config.yaml
model: "image classifier"
dataset: "capsule endoscopy frames (Kvasir-Capsule)"
train_examples: 42238
image_size: 32
crop_scale_min: 1
horizontal_flip: true
color_jitter: 0.1
targets: ["finding"]
num_classes: 11
arch: "vit"
norm: "layernorm"
norm_position: "pre"
hidden_act: "gelu"
mlp_ratio: 4
head_dim: 32
fused_qkv: false
bias: "all"
qk_norm: false
parallel_block: false
inner_norm: false
patch_size: [4, 4]
conv_stem: true
layers: 6
width: 384
positions: "learned"
pooling: "class_token"
label_smoothing: 0.1
loss: "cross_entropy"
init: "trunc_normal_002"
residual_init: "zero_last"
optimizer: "muon"
muon_scale: "match_rms_adamw"
learning_rate: 0.0031
momentum: 0.95
nesterov: false
orthogonalizer: "newton_schulz_5"
adamw_lr_other_params: 0.0024
adaptive_grad_clip: 0.05
cautious_weight_decay: true
magnitude_pruning: 0.3
max_steps: 9200
batch_size: 64
epochs: 13.9
lr_schedule: "linear"
final_lr_fraction: 0.1
warmup_steps: 460
weight_decay: 0.1
adamw_weight_decay_other_params: 0.01
Rows from block 2, named by matrix and row number. Rows with one number belong to one neuron. Each number is 128 + 24 x the weight over its row's rms, rounded and kept within 0 to 255. All counts start at 0. Numbers have three digits each. After the name is the row's rms in percent of the matrix's.
# fc1: MLP up (model.blocks.2.mlp.fc1.weight, 1536x384), inputs 0-63
# fc2: MLP down (model.blocks.2.mlp.fc2.weight, 384x1536, transposed), outputs 0-63
fc1.65 084:128128128128116113148104084158128123128128044128149128092109128128151128152128147132114099167140156128096115170128132128112164134128146150093117128128096128116128102212128128128163128172128128
fc1.66 152:128124128094141159128128142156155093172161140128074199212128145134144108136152109128124128111158165128106127129154098101071102130144112124171155128106130117114128128128131157150123128154128106
fc1.67 065:128171122113128112149116111143134128154158117178114137128128128128157128153102159105138158117161114166116085156147096081142108188156128137093121128174117128128128075106177128126128128135158085
fc1.68 100:128105164133074084118100118136115123128080091128149128136116128145106128120178128108116128128128147128128089128128147106103199128152128080128116108089128128108143058096136160100128139095128105
fc1.69 078:156136112088128165085128128128090128103121115153128128128128128128131120097228128099120128128114128128128128128128120128128128128128105109093083128128128155165128151128140128128115101128118119
fc1.70 117:128128094122182107128107128165104132146150143128121113158128128143122114128106136128129145122128124156124155126122128199119128128136123128156101128128104094088189128158152137166129135128152137
fc1.71 181:124124159099127124127128128139127128112143169126159128124093128148168134108125101157114136132144128128115080114133128126082157060117071107085128118128128155123095119157126128098162112140122147
fc1.72 129:186145111112142142128130149078151181077125128131184156128112153094144128157105088103176123125095161147128128081160128114137128150165103118128144135087137157124128128148147164144136108128138128
fc1.73 053:163128131132128148128124091128098094128170128103137163170135093085139152162127128128122095128088149128151128128080150100112168111094142128167102115173070101159128128128105124128128128100116111
fc1.74 121:166128094102105121128148138107128121117179128141138137129128163164128154133166089081116105128108132180101097125102128113144074126152121097100134132128128128158130105108142139128128135070128127
fc1.75 074:121116111152102166145180110108098128128128128146111144138128160128119128128072106128147162156167128095128117087128128128128128088115144128128129128106131148128141087104128128174128128128128171
fc1.76 071:128128111128128155128091128128128128131146086128110128185129120084128128128119181154128113128091142161128128128121152128128135167128128118150128128128069080162127143128128125109120128128128161
fc1.77 064:133128104128109128135141136163128128128128128174128128128128139128119118147161193083092107128111148128128147106128097186128128152106128128128095098087136124149100128168128134128134128180128128
fc1.78 053:130128103166144152128160088082116110128128132110128190109128128128083128105154111140126128166128128149171105067099115134128154123128128128106128148170128090169084086128128128106128128100086128
fc1.79 049:128121128128141158123128110173153128091128182188090128103128110128128128102134128065120128128147035128214128114108128107084128084173128098128128128128128122067128115066190096126152075128113128
fc1.80 093:116137118162152128144151124162128156095128156134057170129087160128128110154164146138164121153128149089128101061083130120115090118128115128101048144141093080189108121117133128118128102111128135
fc1.81 124:173071166166147122145174151142120128150128107083137158128086132128150128121128129120138120103125128114135157128127205190127118162124154152125128109134128128089132120102139112157129148102128121
fc1.82 031:110128114128128128128128128128088128077128111142133170156105128128128064128071128128167169147100128128128128128164150128128154128128159136128165140128128128096146095070163186128128128114083140
fc1.83 053:085092118133094107146098104101092148169173149122160128128104128106097158115164154146128109124128118133128128140102138092128128137095105134120103191140119071128149093128183114166128128062101128
fc1.84 113:090128096128128132128128150121128128111161091114156124079171128128095147128102104128117116128110128128137156102171128101120114148087071098128173128128101128055128144128120143128081119105086112
fc1.85 115:117128078128109128187181128128091122128139113128151128155131129083128137078112128128177128156128148136174077185095110128108134209128143125148128128148135128128128111138128132128128134123133128
fc1.86 071:160128095128101068114090128128099128151139161128103140108136126174129140124128128128128149116121128128100120128144115140128128128128105146155168128093128128128175128130128061121128128105117128
fc1.87 091:129098128126165128153136153148128136097128101172128164091080144107127128135128083123152105128128128161184117128147157130141115077167184128136135058128128122170151127128128152176141121125128128
fc1.88 040:124096128129128111151092159185091128086099110128128177151128069141140128100080128116128122150128125121128128124128128083106115169111139128128128128150128128128100128099164105168135153128122084
fc1.89 079:128171157097046128128135128128148162091097139082146145110057128128120128174123116128128118128128128215160095128128128148128128128128128147128102084136128152128175122108159152127128128128128156
fc1.90 117:170155081155128128145133105111128172107127128127114128128145116136145126128110128158128138128091113097079105087128103097107179104128187158086128131097128149094132123128128128117128127150128132
fc1.91 045:128091126113157160191130183083128128100103102100124128116159128145131128130164128102190098118128128128118128158110082140128081140118128124128147128128132142128124174160116105140128128128128128
fc1.92 080:147098114102117107125128098187119101122128110128145099087128128104143128159097143155161152150107136134153100096159136092110110128113096108128139105123122128149128146138121128137144112128112141
fc1.93 091:152128107105121133128128122128100116103128128079128171163147128125128128122128128089092128122128101128128163131089098092193103128128137099170128133128117104105147117128157128121128148149128163
fc1.94 134:162094165128121147115107128128089126119128147065158134128098109128097086144128128118117109128118168158098123132128128095135128091128130149146149140128160124164166134105185146128128139073128153
fc1.95 144:119128107134128138167150117128073155128121110107120128125165125173104075124090139153137118154122123120089148126133117106090140147101142128074135183082124175129151128073128140128134134084125127
fc1.96 154:141171127121152102128151152102175122172122124088111130101136171145129122161114165153097111129103128162098128113139142099091144117131160164096147124117115128135129121128135128091152092087128146
fc1.97 093:072142080128128147084103128128128128128056068148110130187155128162156128128128139154138128128110128101097128092111150176128128114161128143126115091132128128128142122114142104128146145128123099
fc1.98 096:128123156119128161181128112144091145125109145128080107128136128128147121162128127128139157112123071072128128094128135083128071098139141132157128095130128128149105128128141127160128128128128195
fc1.99 103:163128135128118151128063175128128085128133128132128120171128145095106097157097158122128188168116136164086095146118099128128145093128128161127103135117128128143158099128128128103150109128116128
fc1.100 043:149107128128170159101102128163079128092128147132115164128156124143100164128140128128128127128089128128126127082110128128128143180099150154128088128093056111089128128128128128166128157128128128
fc1.101 142:133111139120128148128145153142128117145135125142148133128128182133154134137109146163148128142128098145124128172147128164135110128128132128128124134150128128134170129138186096168096114097138128
fc1.102 076:128128128108114172093097128128115141157114137125114086128156119180160128128170128128083128128103145123058111128142145169149144166149142128135128130128149121070128128167128128110125155121141111
fc1.103 153:110148128128113128110086128128128095104128116143177101149128102126102123100127108147168124131089108127128156090078098114152141098128108122109151128138128168128128143129149115105170128134094109
fc1.104 143:103112140128132180160138108128090129104129139136117134128116128100117086142156128129131090128133163100140130116128066086117136128094091144128099154112091119128118158129128122104166111144128129
fc1.105 130:146159128157154149139120128140128128128095157137128113137132128125168106137128128165099128121146128143124077138128130141100100070128139087133103116067123133102085134104128169147172085101155151
fc1.106 035:134107167128083147085128125170110166147096095128128142128128128151128128078141167144128120128090128128096128172128128145128135114128188128128208141165128125128081128128128112122166128128110077
fc1.107 111:128125134128132093108149179147096155153136141159115152089138128124093128146128104118133108128111128135128151120128137128119154128116154124110114128105128113128109111128128128097121146128128128
fc1.108 062:128129101155129161113128105113074128126128128115128128153092195155076128128139082152136145124083128128151136128128152104128128089153128128128099102156150128128140118148128128107134144092128153
fc1.109 122:141128098128099128115147135131092121111148128087146128100128128092128080119128139128102134127099067128099067146113128128121124128137128112166115128126131128128145080147128128128128156143142128
fc1.110 050:101128138091132128167128128094096149072163128154108128106128128086170148140117112128145136122133172169148144128128128132115128128143131090100109135128123173128162066115090160116128100165128179
fc1.111 166:135128098128142137099109106114181151091098121139120123128093139133115134128112227186128109150115128112121161119073132147147128128105145148156156106142163119140143140108128128087124128137139092
fc1.112 061:168084103123113128168128128144078077140129128117128128127129175149117123128128128104063128155115088146161167141168128128128071184105131120150128128116128128086138135140097163105108128128128197
fc1.113 133:122132169087128098128135155135106119128107127128133136128127134106108128140144110140106128081118129070128128131128134134129128164080046130128128083128128122130127128153107150094128086133076172
fc1.114 136:065125060149097131149109128119117073177128087128101128128084128149152161178128163093128162139072152115140103167128131128103128189135134154141123141131156149128150128132113121142123091128143133
fc1.115 041:128106158128184128065160128166104128087144150128126128102115128152128128128103128129128174106180105128128155088126128178128127128128128080106132128128128128114128073128128128128128115132128127
fc1.116 045:128159110151152128090128118198128161110121158128091131146104182128143105081088143140127128090120160142172142128175128140128111128147159120100155128121099145128133072153191156128163115116138137
fc1.117 060:148167061160128128093114128109115113107085141124106128090128141120128141097128135128105128101112154128128119134128141075117128128120144128185133127128097105083088128098128128133154128128124128
fc1.118 054:128128140128115128128128141128110133128122145165106118128134150161151100104164087128128108152144172128128141128128138128122128099167128128123128045128156128123128128128128128156137092128047160
fc1.119 080:175128128109162105116141135158128170075124102096128170111128148075128128128093113121152182128164153141124144128111163128131081128141128128128093128114118126194143099112126068119140156073128143
fc1.120 081:128177164132139124104143128109174114138135136108128099105128148111191128121133166138128143154124136152084154112094172151118124142165171113099131128062092145152128154147151088097147144151142139
fc1.121 068:128128172120128115158134128153139113157128128128108112201119128128155157119128138122087128102124189128128128128124144128075128102149148124117120121121138151128107097080096128128128117128079104
fc1.122 147:133125117168173106134128128095109093135153122123137128103128125098094128058162070150165128148094128126111071155156079090123133108156129172119149187135110128104128155128151089128150163113107151
fc1.123 089:102108159103128128154128104158137087153100074115128125146150188118136161125110155124169128101110130128128128147083128101128150143165128128146141129088128132128128090128128109136133156081128182
fc1.124 122:128128098099128137128135122147166112161128076128141143128128146121125128167149121160104137128128128121161131135128171105085122165165182150097139120123098091098093162128128180104104099128148083
fc1.125 070:153108113113164114128139128128134128128102143146076174128172136141115135119092128128128165126143128124150114128142120149079148128104106128159118128167128128140128117164128133128107140144128128
fc1.126 020:128128128100168128132128128128132194158114168128138094128128128148128128128138128104128128128128148128084088091128128194134131128128128128128138048128128128087128152128128128125128128128128098
fc1.127 049:128144090128128128128085166093167102128158125128128128122128128194155128152128128128100120133128095142113128128103128097054142156128128128128152106128128128128066128146128128128128128128115163
fc1.128 097:147127200157128120128068171128114116128154122128128132121128120128145131088086112128099142131135157128075139184128143135142121128119116145128133124108140117180096150148128128155138152152160105
fc1.129 115:171128161167092134128092088128128101156112146099148128165099128139142128123097170128136153185062150128097152101128120108154094166104125139126118159097136147142128098128143076140105110143163127
fc1.130 108:139128107128128085128162105117079194099129128147110128128128145128159131128144128128153127143128140133128147158063100128073187113114163115128129111124128177132128137128128125106139111132107125
fc1.131 091:125112085128168101130152115128119107128074139135158147082120112128128114128128143129128151138135109159179087128122140149121160128131128137168151177170176128128087074128091103086149185136132128
fc1.132 126:128128141128127148102134110102119140128173128128149147087118136113174142116133128128098128134096128128118128092128128142161122156139127144160145127072071106140132138147106128089108128147146103
fc1.133 094:095136150086127105128173131128118128128163148106143060128125129130117115136128133130128109142178128124128104103128128113153189149080157096128128095127144162139128145133109162143172118119128122
fc1.134 066:128128178164134128110128127162066128166066127114136134125114160128167128092107128128126111110117103128128131184134147165128135167161128188098128128179120077155101158095129105091173128128128107
fc1.135 102:111125080165084059128118116182128086128165128148138129095112113170128151146112077148113128116128083153103096155093173095107095153128137123157128090134161146109156098151167145174128140133128114
fc1.136 119:128115118128114119098128126142128128152146128128142128137147128110155143147180128139150139105128090176148140096128139134129150128128162128172158150128128128150128120128141135128128186167128135
fc1.137 070:101138110150128123136128106173130171102101128064128128124109128128166128147128185183148141089176136148122093127128098128132082153116128196128151128119128098143095135128129128128128091076056128
fc1.138 043:128128128178120087214128128086128128122128128128165051128128116144128128070162081116128193135063128128128133128128058128128128128128131128128131128128095128128144161128122086128128130128115128
fc1.139 077:131080144117097167142075116125091164128125122128114105147128137128123140119107120069128101128121155157142139161178136106127123135101150132162128128161169124086145116108110128133158107127106187
fc1.140 104:123130131114128128173123041122171165092129093108128120128089138139144128150128122103162093149096128169086100158128104128063155116126155141132134128128128128079163097126124182128162128175092128
fc1.141 132:132107128092102128121125086118128144143128186154151128158103150118125139101128128153095128086162166153090158131106167168136147128102106115150128128142128128128139122159134101165128128153102128
fc1.142 072:160129135128128128106128128128121128122128098122128213160128117095121128128150149114102088128128128133146148117142081168130111138093093128138134128109128128186128169148113128114145134128122191
fc1.143 064:094165110101133128174120068128143095167161109128179098128178128139110108101133142085089096181088165178137128147128128102128128087098158154097146100135128118120143128128135162124128147147138128
fc1.144 028:128146128128096049137158120128167139143157174128121128128102128155128109128128160094176128128094096160128110128128128128128125150128143128128128128128079128155128128086128128103096128130133128
fc1.145 084:137128130128128128115128128114151117128120132128136105128107128167165128128161128107115128128137128153128062151093128071160132115102127136128158128128128128152128091128104129148150144183160093
fc1.146 115:098165115190128145101110046123135128154090127144147057128123128117151118137128132128118128133128128128107137148104128124128128124096091128212128148168128128160147128089154128141128082110128100
fc1.147 148:128128107159112109128139095160117138140113128150159148138117120128173147136126128117056120198091107109096124157137189134160128113184128143153141181128103128121120180123147118089119129128128128
fc1.148 105:128128132128128132134128163128088100078128167143128087117137140090141123128128115181128112098128115111128104128128101092126188128128076108142139068128128128128158128098160161124110128187132128
fc1.149 127:129098102142128108128138128104154128137130128103118172102132128108128157128168148118104091183134145118113128120142147124155128127128128137099164114171081128163147134083128128152111138140118134
fc1.150 116:161147110116128144128076123113077166148120107136140128077148128146122137128128160114122109151144093128125128169140072100149128111156106128135128128118128146124155154117139161073097145128128128
fc1.151 064:078081075114073128103164128128128154115153144157128124122163128128134144171098128067102112155107063113128147114128171123096085133157138109132128170123125148099129149098128141152128128153125095
fc1.152 135:119188068100114128098128167089152132169141135128126178145128128104130128130059136153114110099134095128128125132076099128068128131188128147096169128149128123164145106140128101084160148095128190
fc1.153 043:128144136128080187126120128165128104140128128106113128128128092163099128128128148117095128140109128128128138166128138168094128146120144124128146128098099148128128077128128081128101128158128128
fc1.154 101:128166175183123110128097112128097121128056093128127083108128140180150113128122138128150130128113128144108097109128180133128146162098089116145151132152128084126128092128128086119096128128128128
fc1.155 049:115126133103128147174110128112079143128185088128128102128128141089097155155088100147110160132142130144181130109075183100128128107147149128141099106128090110104155128131181112060134116112128176
fc1.156 057:128128095128150128105071164128128119160104092107146149118128128165128144158109111104128165105146137128132084165180128128148128111128102128201112141128128076128165128128156128173213184128131160
fc1.157 101:120128140128173128115122127161181144128104128111159127079130128097128105121112128139133128128135119079101128154138157128126079085128152128124055152168101085124128142128105128197128128104132136
fc1.158 121:096128123128103116164167114128128159094128105186128150169159157163147142128128086149150086128147123105128132136109152128146150154177089128149128128126128130104128128128112128118136156147097085
fc1.159 047:128128128128103128104128128166128153128140169128092124128109155133158183163208107109090128160116128128128124113118128128128207165168199080171154167058128118147154116184077076092128159128104167
fc2.65 089:163163102145146153118131087156128107129092128121152126139128128158128100108128182111128128091112128128128146101128127093136146128110157160108089116125117104104102090128128139129140192128128090
fc2.66 144:137115128128140137157093144130149133164146128144125105101115110128135157136111094128128186133125147158092128128126122117133128121128171128104183043090128159133115128162112144183128100128128111
fc2.67 074:091162141084164170128145130173128161128123128128113165160080169143128099128113124128114128160128122128147169120114140128126128128116121128128163169128117147096158160170128151106178158113128141
fc2.68 102:128141177128122120128110133105136146160141166121128170145128128128130113178128135119106128128130128090128128146156128102129065110099092171153109150128117122118134180141141103102128139140128165
fc2.69 088:128116134135111128119153128128121146153128123128139128128087111128138115141112128128101105128130071083082098080094128152136128128128173184128128154106128032124128142128148126092128115116118128
fc2.70 116:122140128181061106088138086087159111127104168115114147162115114177110126145128128128163128128128128092119095128107100114128115130100138152087132126096111128162128137128108114066102098078135128
fc2.71 157:128089166128085116128132128155094136121155128142105151139128128093148106127103111128121128136163140188128096091137128128096128085166165119134128129112117168168176128128131113078157128128098128
fc2.72 126:081138130128127135170141130116128135115137139120077125135112098134128090197147132100102075144114148096142128167128145135160109156154149154160146194128128140128128146085139173137085133145154146
fc2.73 051:128115098120160115146106159090128094079128142143145128104058128095156075096149128168159115128128109103184105155137128118145119082127125128173091087143078065093093072115109102166156172132171128
fc2.74 122:118129153052155114128095070112115128139128115128128124097128128062128099185184095116121121133131122128076092099124128132125116155067127152128138145170116123128128128159128156119143154163075128
fc2.75 079:059128138083150176146094150128161119128128128137102128091128093128124128128111146137128128107111128109144128128155128138124128128148117128122104103137100128128128149128105151111132128107167128
fc2.76 074:128126153099178128043135112128128129143128133121171128128157128128156128128132128128128094128135154167104128156186128120133138128102139148136128100090135128128128128128128128152128128151093159
fc2.77 064:128166152174109149125114128101128128149128138110085105128128128128124089096121125093115105118128103083162205128128136155098128133145159128148144074128112128143128128159115128193126085128128157
fc2.78 056:124151102069132151141136147118128091128113139099128128128141101114128100101174099090149129128072132128164094128128144128148126128128182160177138128143142082164160124072107171109094128160128128
fc2.79 053:120103177091092188128110128139128128128128148122128128128097128128145147128128128128140128128128128234110128128163115127128148091132121128134128128133145128156126128128128094128207116155147141
fc2.80 098:147082170128128128086128163128098085117136142167109128100106130146128086128154064099137137153127111128159111151128131128123140133127167128128075128172128143176088130128114117150128136161128088
fc2.81 119:141128128118113094128128115132128165105128151101156099095136162162139149110128158120111128139102128149148108178128153090109198199119114101127117139157115090125145130128128088089167088128148121
fc2.82 034:148179100119140111147086128108081137152128152132128075154198093118128128138128142104155128186128128115106159128130128098128121093146128121104128128110093100128128116128132115128128128128111128
fc2.83 051:128128109139115191106128128151143165081128128128151100128108128121111121126128173128143128103130123085146147128169103142149128118100128163128128113128116189128112116102103128161058061143093128
fc2.84 110:130162128126111115131128178113178128128128208101128127179170128166128067126137123131128140086112070089091107128125083163164155129134128109128128128110151077138155135109128128128128128132081128
fc2.85 120:117151092124128156114137102122128131142168128126081096121114135128128102204148099128139160128128128102128111088128104111128128184128128128128114128134128151091112128166129128128128065167118123
fc2.86 074:128095157077134129137142128150123099133147128130128116094128079154106087091094180113117128161128164087158128109128089125158121112142128110090148128129128124110143119107128084128165128128123144
fc2.87 089:110128137128136158128077128128167162128071128128202214178128153128128131128151113145128128128109104180152107181158128128128128128142128141121118158122128128102093157128191128128135128128137113
fc2.88 044:092128128135128153149123128140128128069114128128128128128128128156197140134128139128139128122128169141148128128128128130104132143128161128168128128082128065111128096128128068128179128128128148
fc2.89 083:128154119109160091095137128128128128116132095131128079153072141115139128146128144076183104073128128137102124117110132127128128162123140106128128125128161107128125130150045110163109113135145128
fc2.90 132:128094118062128137105115140079211151159148101128139134128170128066072129128120132169150145119128085128124111175158073128160134112121121179105128098111114125108128074117128128128121096128105107
fc2.91 050:141120160162185153128128128128128128105122128128138121078122128128128122128100128128128154128128128076123128128151116102154128117128128128128109120139128128128128078161130128128132111107128128
fc2.92 075:128128081138138128106136143141095128084134143128128137100187150109117166084153112138128128151159136116164134110097155124163147084128151101124128132115128094114080145160082100104128160128083138
fc2.93 092:144104128128146128128160128171128142145119072137128128159128128104142136145107095128132094140151128158128042128128117146128128124128128120128128128128116083162128075128128130128128164128128143
fc2.94 132:152119145128100128135128103145109128128120114127119110125165128137127116109132157115171168142129128128147128134126155128127128128097128145128132123135087079137128125136128147157106128168095116
fc2.95 139:156093128147103154138128128148108134104128108176122118130128155158141151107102146151128148065112141128174117111103115103109120119128078101093128126114101171123181147129078128154128163096128126
fc2.96 153:128094056128108084085108141099128143132160091150167114128104128101133128164095112128131116122122154117170128084124127123097188143128136133096114151117058158134128097106152140144173116129128114
fc2.97 096:128122128072090128128128135088128128165169128088128128127128174128181148112103128094160123155128153128116128089128138128128128128149146126113124121128128172146076122128128117113128156128128142
fc2.98 096:122116133158128164121142093153128128120128149128128103095129083067150128128106128123130089091100128128128125128128128186135119129110134077119131140081107124119143163128087103121147142137128138
fc2.99 104:143128060128131114106115161097082128101176137128128116143142173170158079148122174112144152128133166150128124139152104128138162064103127119128106130095128128128177157117128128107146084098124101
fc2.100 046:128129128142174081128128128128115123113106128120169128128128125133128128128093128120128128149128127167128140139130178077093055128210090128076152162183128081128093082116126128128081118128103088
fc2.101 133:138139129128127085130130098113130151118098128067114140160080177111144152128082112128128128113158070128138137111151120109150128141074087136082128128133128084128166175129082125128114119116140123
fc2.102 078:110128128128128102102128101128137129112128128131128113155128120094111123128128128128128131120119110106129124162117127085150185166166128134125128119128100091154081128104189161070146142146163089
fc2.103 157:151128164169128149152107155129108186093146122122161158158118111139128146162128072135148128103137119115152128125152108159089128118133103148110152122068101132185085128073069076081116151164118138
fc2.104 143:106108128107135128174094135080134173168123149145116134135131128141182120109170128128159136099118172128136113135128126148147167137124128106129096128121150104126128075128117143135128128128128128
fc2.105 128:143092154087128115128128179128128132128103176130120128072128128148146124136128101150155145106128128144149113109128128128131101132136128111107128185128131128124139109128104130140106128128135102
fc2.106 040:164128128170128123128128128119164093050086142128128166109122128180125106128161128128128093128104163128128128174128084149125134128128128128128140132101128089121147107128128128128128128128128128
fc2.107 101:128128120147128128151138109120128128134112152128099096128125137130149150121158156128117172147126107135185169128098128148158148151128128128169166193107073128128133080125121145128120128115128198
fc2.108 061:087128094150128150120153141128094127128128105128128128128146155149107128128100161116104128100128128128141140133128164128140098102128128128128128175128121069117136128113128128099078083128115080
fc2.109 115:134155155128128109127128059122174183097111093104128171114128108171143137121129128158156078121171143123140118128108145115111128074079128087090128168128128128122128136128128126128128146100102122
fc2.110 055:144112128162128136148152128128094150087178128157117162140128128077128110128109104112156199149128163128174128137166128107128095137121128128188201148170100099122095128136128135128128083063141128
fc2.111 165:107076128128085104127115106144125128128129124137089135128142148135108137128132110128114128094150108163159116130129128128128140115134086128128125128128128128128128189131139124125128128125130124
fc2.112 067:128077115128142087132100128117121128114128128063147128123094134155105128122128152128143128153145128128102142128112178128091128139110111096128143128128099128128098111070128138079105181187163121
fc2.113 125:128116153133165128102140116128140128093128099073121099117128110193126118117119143112085099120103113096128140114149153135114128128119135144128117128158112133100128121129156128152106155128115128
fc2.114 144:128088184128151172133141105129118156071131128120121134128145186102128140154096122126114161128173128152094157128131106159128095137128128163109128077128123138100128128128142134141168067130162140
fc2.115 050:128128155134179123082075085097128131128123135149128128128119128170141128128128128137114128128163149147175137128128128079128105131128103111143150068128146103128125128175128150134120098128114128
fc2.116 048:128124134112128128100125111145131128091170148117162128134080144117128137152137128179128164098127145087110112128153128214082165144094128155128121102055143188128081079152128122128118143140144116
fc2.117 058:166090178097129164133128176128128128117119101128145128133129144165096095128128076145128113136054148142135135138090129088136107117193128128155143128118138135128129169168167144141225111128138150
fc2.118 062:174128128113132141072090127128128128162117128168128128160109144113122155052166128100128128128089128074152145128128128110071128158106185128128105128100157080128128162128108137128075128128179139
fc2.119 075:128126128128152124119089082128128137065161120120150128107114132128112131148112128159084122131139136144123084128128149128111103136128198128128128157177128128143073132128098128091128128147128104
fc2.120 082:107069181123101162137104096142133131128108099128100173134113125117137095124121125134124171128141128103114128128133142106128106145079133154148141128151128180148127128124097128136159079119143103
fc2.121 067:122208149128128128103128145128128175128128083091128128102128090128128163162150176122128111154128147123122137137128167160089173156098128085124165125101128116128133128079147140128149072056120128
fc2.122 138:170120160079114128130133108128166081141089119128128128128137123161127158172128153092128123141120081128114173128100073092128128120113129128128136128127119116186101128128150134179119128128115128
fc2.123 091:163087124134070128140128128137159174166136123105150147103128122098113113123142148116151121128105143139128128142118152153128118157149144083143128093114128089128128096128128111095153111124106128
fc2.124 118:139128108139147058128128128099110128128128161128126128077128128101091157128122092131084153128104128128162108128128112115080128128088121128157113170132134150130131128115093128161127122141128082
fc2.125 075:127147128098128106128128128119097128128128128103144122128115103165128128152199128164128128128146128128128150128122128145128128128179149150134108082128128136091143122128146086128156117116158128
fc2.126 022:028146111091128128128100128155131128187197155117128077090170079128171128155128175139088109167128128083128128127128125128130128128128128128128128200128128128154061128128094128192135128095128128
fc2.127 055:114116128128163124128128128171128128169128128128110128090187128128089118128103128116128128181052128091104128137128133128128128084177085118128128106151157158128131123161037128128128143148090139
fc2.128 098:164128128180136163151152128128128122120128098156128141139202129119137101078143154170109164152140132168154135123128147092128134116177135150125154167128128136089098128142140121119147128128110128
fc2.129 117:145128090183105112128108100141144111152113095146105042123148128156128085091128142128138139128141156128128128114081141135087104128132184147128139128110136128127128056165207093101113111140118183
fc2.130 106:128193128076158128080128111171157128153141128099166128170098128152128164113136150128098136144097158080128128086092090183095128174175159128078153081176155120128108177145128150117150128128076108
fc2.131 095:116119103112128128128145142128161095141081128131101103098163117134085128142153074098168093114128123107114175124149128104119117174120146095143128101125111095128128128143109130153111107141126139
fc2.132 130:131173149113132177150131131145194128132153139128148128108166111121150110128151128128143128107131142099116155183091128144104074147128141157128093085115158112131112136043128169128097128132096128
fc2.133 092:119166128134196112123128128138122128095113111128076126150070128155128128145128128156139138128168076128113119139128090111149098153097134105117138094130163128128155141118157128128094125100112102
fc2.134 067:143139102090048128084115128130109112109111155176187128114153163128134157128134128121142151107128130119128141112105135195127146128095128128128135112135128142128159137068128111112129128059102130
fc2.135 101:103096102120089128128113095085135128107128121128110101102149094126075137130144134109146106190133090128193132185138102149160156087071141128164128157168128125128091107128108179128125128138197140
fc2.136 126:086137118182144121131143128128151128128128105189142140128115128109058128150116128133072096143128106055100092101105115139128128132128153120187097128126161128091128160086107127123128128128128128
fc2.137 075:132128128142128128102140128128128128154128128095128140128119128128110128162128152164172155069128128148137128131125167141123121094112147139065156082128128151128128107128128147140128100128129151
fc2.138 050:128066128108128128128106087088157128128194128128128128098116128128132198128111065128103128112128124128128128128100141128128139144151128128101130087128128189103143128128128117128128102128128116
fc2.139 073:114128120132165127139128128144128133138114111084136133128120116128087164043139133154128101128104098165140143158128128096159087074074128128129137128132151145131100107127128070063123093149117155
fc2.140 103:169175087128083125075176141149089074151108190133117146122156161112114149128128192128081092128128104128116144097109089154133151180125161112109128142128152128128128128104156137146140122148104139
fc2.141 138:144124119098107143094082100109157148135102128128105166152139110106111139116128170104128098128117116116128120158128128145102099128137115156104129144128154128142077148128128133090107134123145091
fc2.142 075:121118128056128155136128137141128132115128136119128126140135157087185080128128109154128170149128117111093092131128118101128128102128127065128124095125128128128156180094128183137125128113128068
fc2.143 069:163157135170095114119163104146186117098128142128101128187128128105096184108119182061102159141128150166122142091144128120117137147128118137128128103128128128158111084128168125131185104128124128
fc2.144 034:128166128097116118128112158128128113128113148097128128113166114076128128090175132128128177167088096128095128137128128079113162104086114128128095131158128128128128115113128101128118153114128128
fc2.145 084:084118128171128128165138165170181185067137128117162128128128128128128110128128129167135067104128116128141160132125113128140134128069128125153079128122165159128147128148100157143128079125128127
fc2.146 099:107141096128157133096128158139195128128100089129147142118164141118106137130111128120128147131128110091180124087128128175142146128128126128143128128171128169102106085140128093115115109112168186
fc2.147 154:107141110128128127172100088170143133137128152143128128153107094148133130128126164164187128110128140119128136128128080096103117123107128156177138015126094110128128069109116155171118130128122154
fc2.148 105:128128128128131177128129128128111070128128128167116116129123128146142138104100109118172128137097128119128128148154128133093135126162128093100095104107117128128128128156125128106101128164102151
fc2.149 129:170116163148210122128161089128113178137120128128147113153124128108128135149077117130112105131152114094129128097112114122075142128086093178129135119143128120136143156145154128140118111128128128
fc2.150 109:064104093103130123091128128128135128086103129147110149128091164096139076128138101150125128128092128093180128128128196144150128102112128128126176108103085108136128128128128103145129132129131128
fc2.151 060:167128163091136134094118128121128159128128131106108157103128128132104102149082103133128127144128135128113105155128148153111128118118128125086113088146128165128093128130185120108114098105128127
fc2.152 124:128129121130156114154128128129155128128124123165113087102167168145078128126107128128128158111128103096097107128111146128128128158165065141138093114150088137110128202128123109162163131136096155
fc2.153 046:162109128128128128128139128128128058115117128109169128133073084128071103128128140128128163102128128139086128128116128128128095153117172128128148128128128128186150118128187128128100113160130172
fc2.154 099:115096176131201116166135128128128139128128126122117134133106124128141128098173128108150094141106130128085127053136084125128112110127139108118156182149069100128105128122102116128161145168103060
fc2.155 054:152111128150164143128085128147181128119118140128101109128150097157094128152110143145137153128143147115139119110109130128137128147094128128154091146120106145108110152149128128155157143130128131
fc2.156 054:128128128167083110128128093128128160106128147116080173118123123128166102145098104166128128162128105152123163149088175128128128194119140126147147153128128128097128140098125131087154128128123093
fc2.157 112:123157110128105106174110156128108128113172141177106118128101090175128128117149132151126172149128116063087155148090116107108153128136163146124135128143128157155128103166111128101100128128119145
fc2.158 120:129128164101086110143163123099161157109122091116147161128096140128148112124139151128123128065104140119137128124118146128128074127158148104096102128156140103140048096133123128126162140128128159
fc2.159 048:127084121113128128128123155073128128182069105154129128128172128114128128128128128114139128128128099156125142135101128128122103114111076128162158136128103105128075092065104128128108114128128143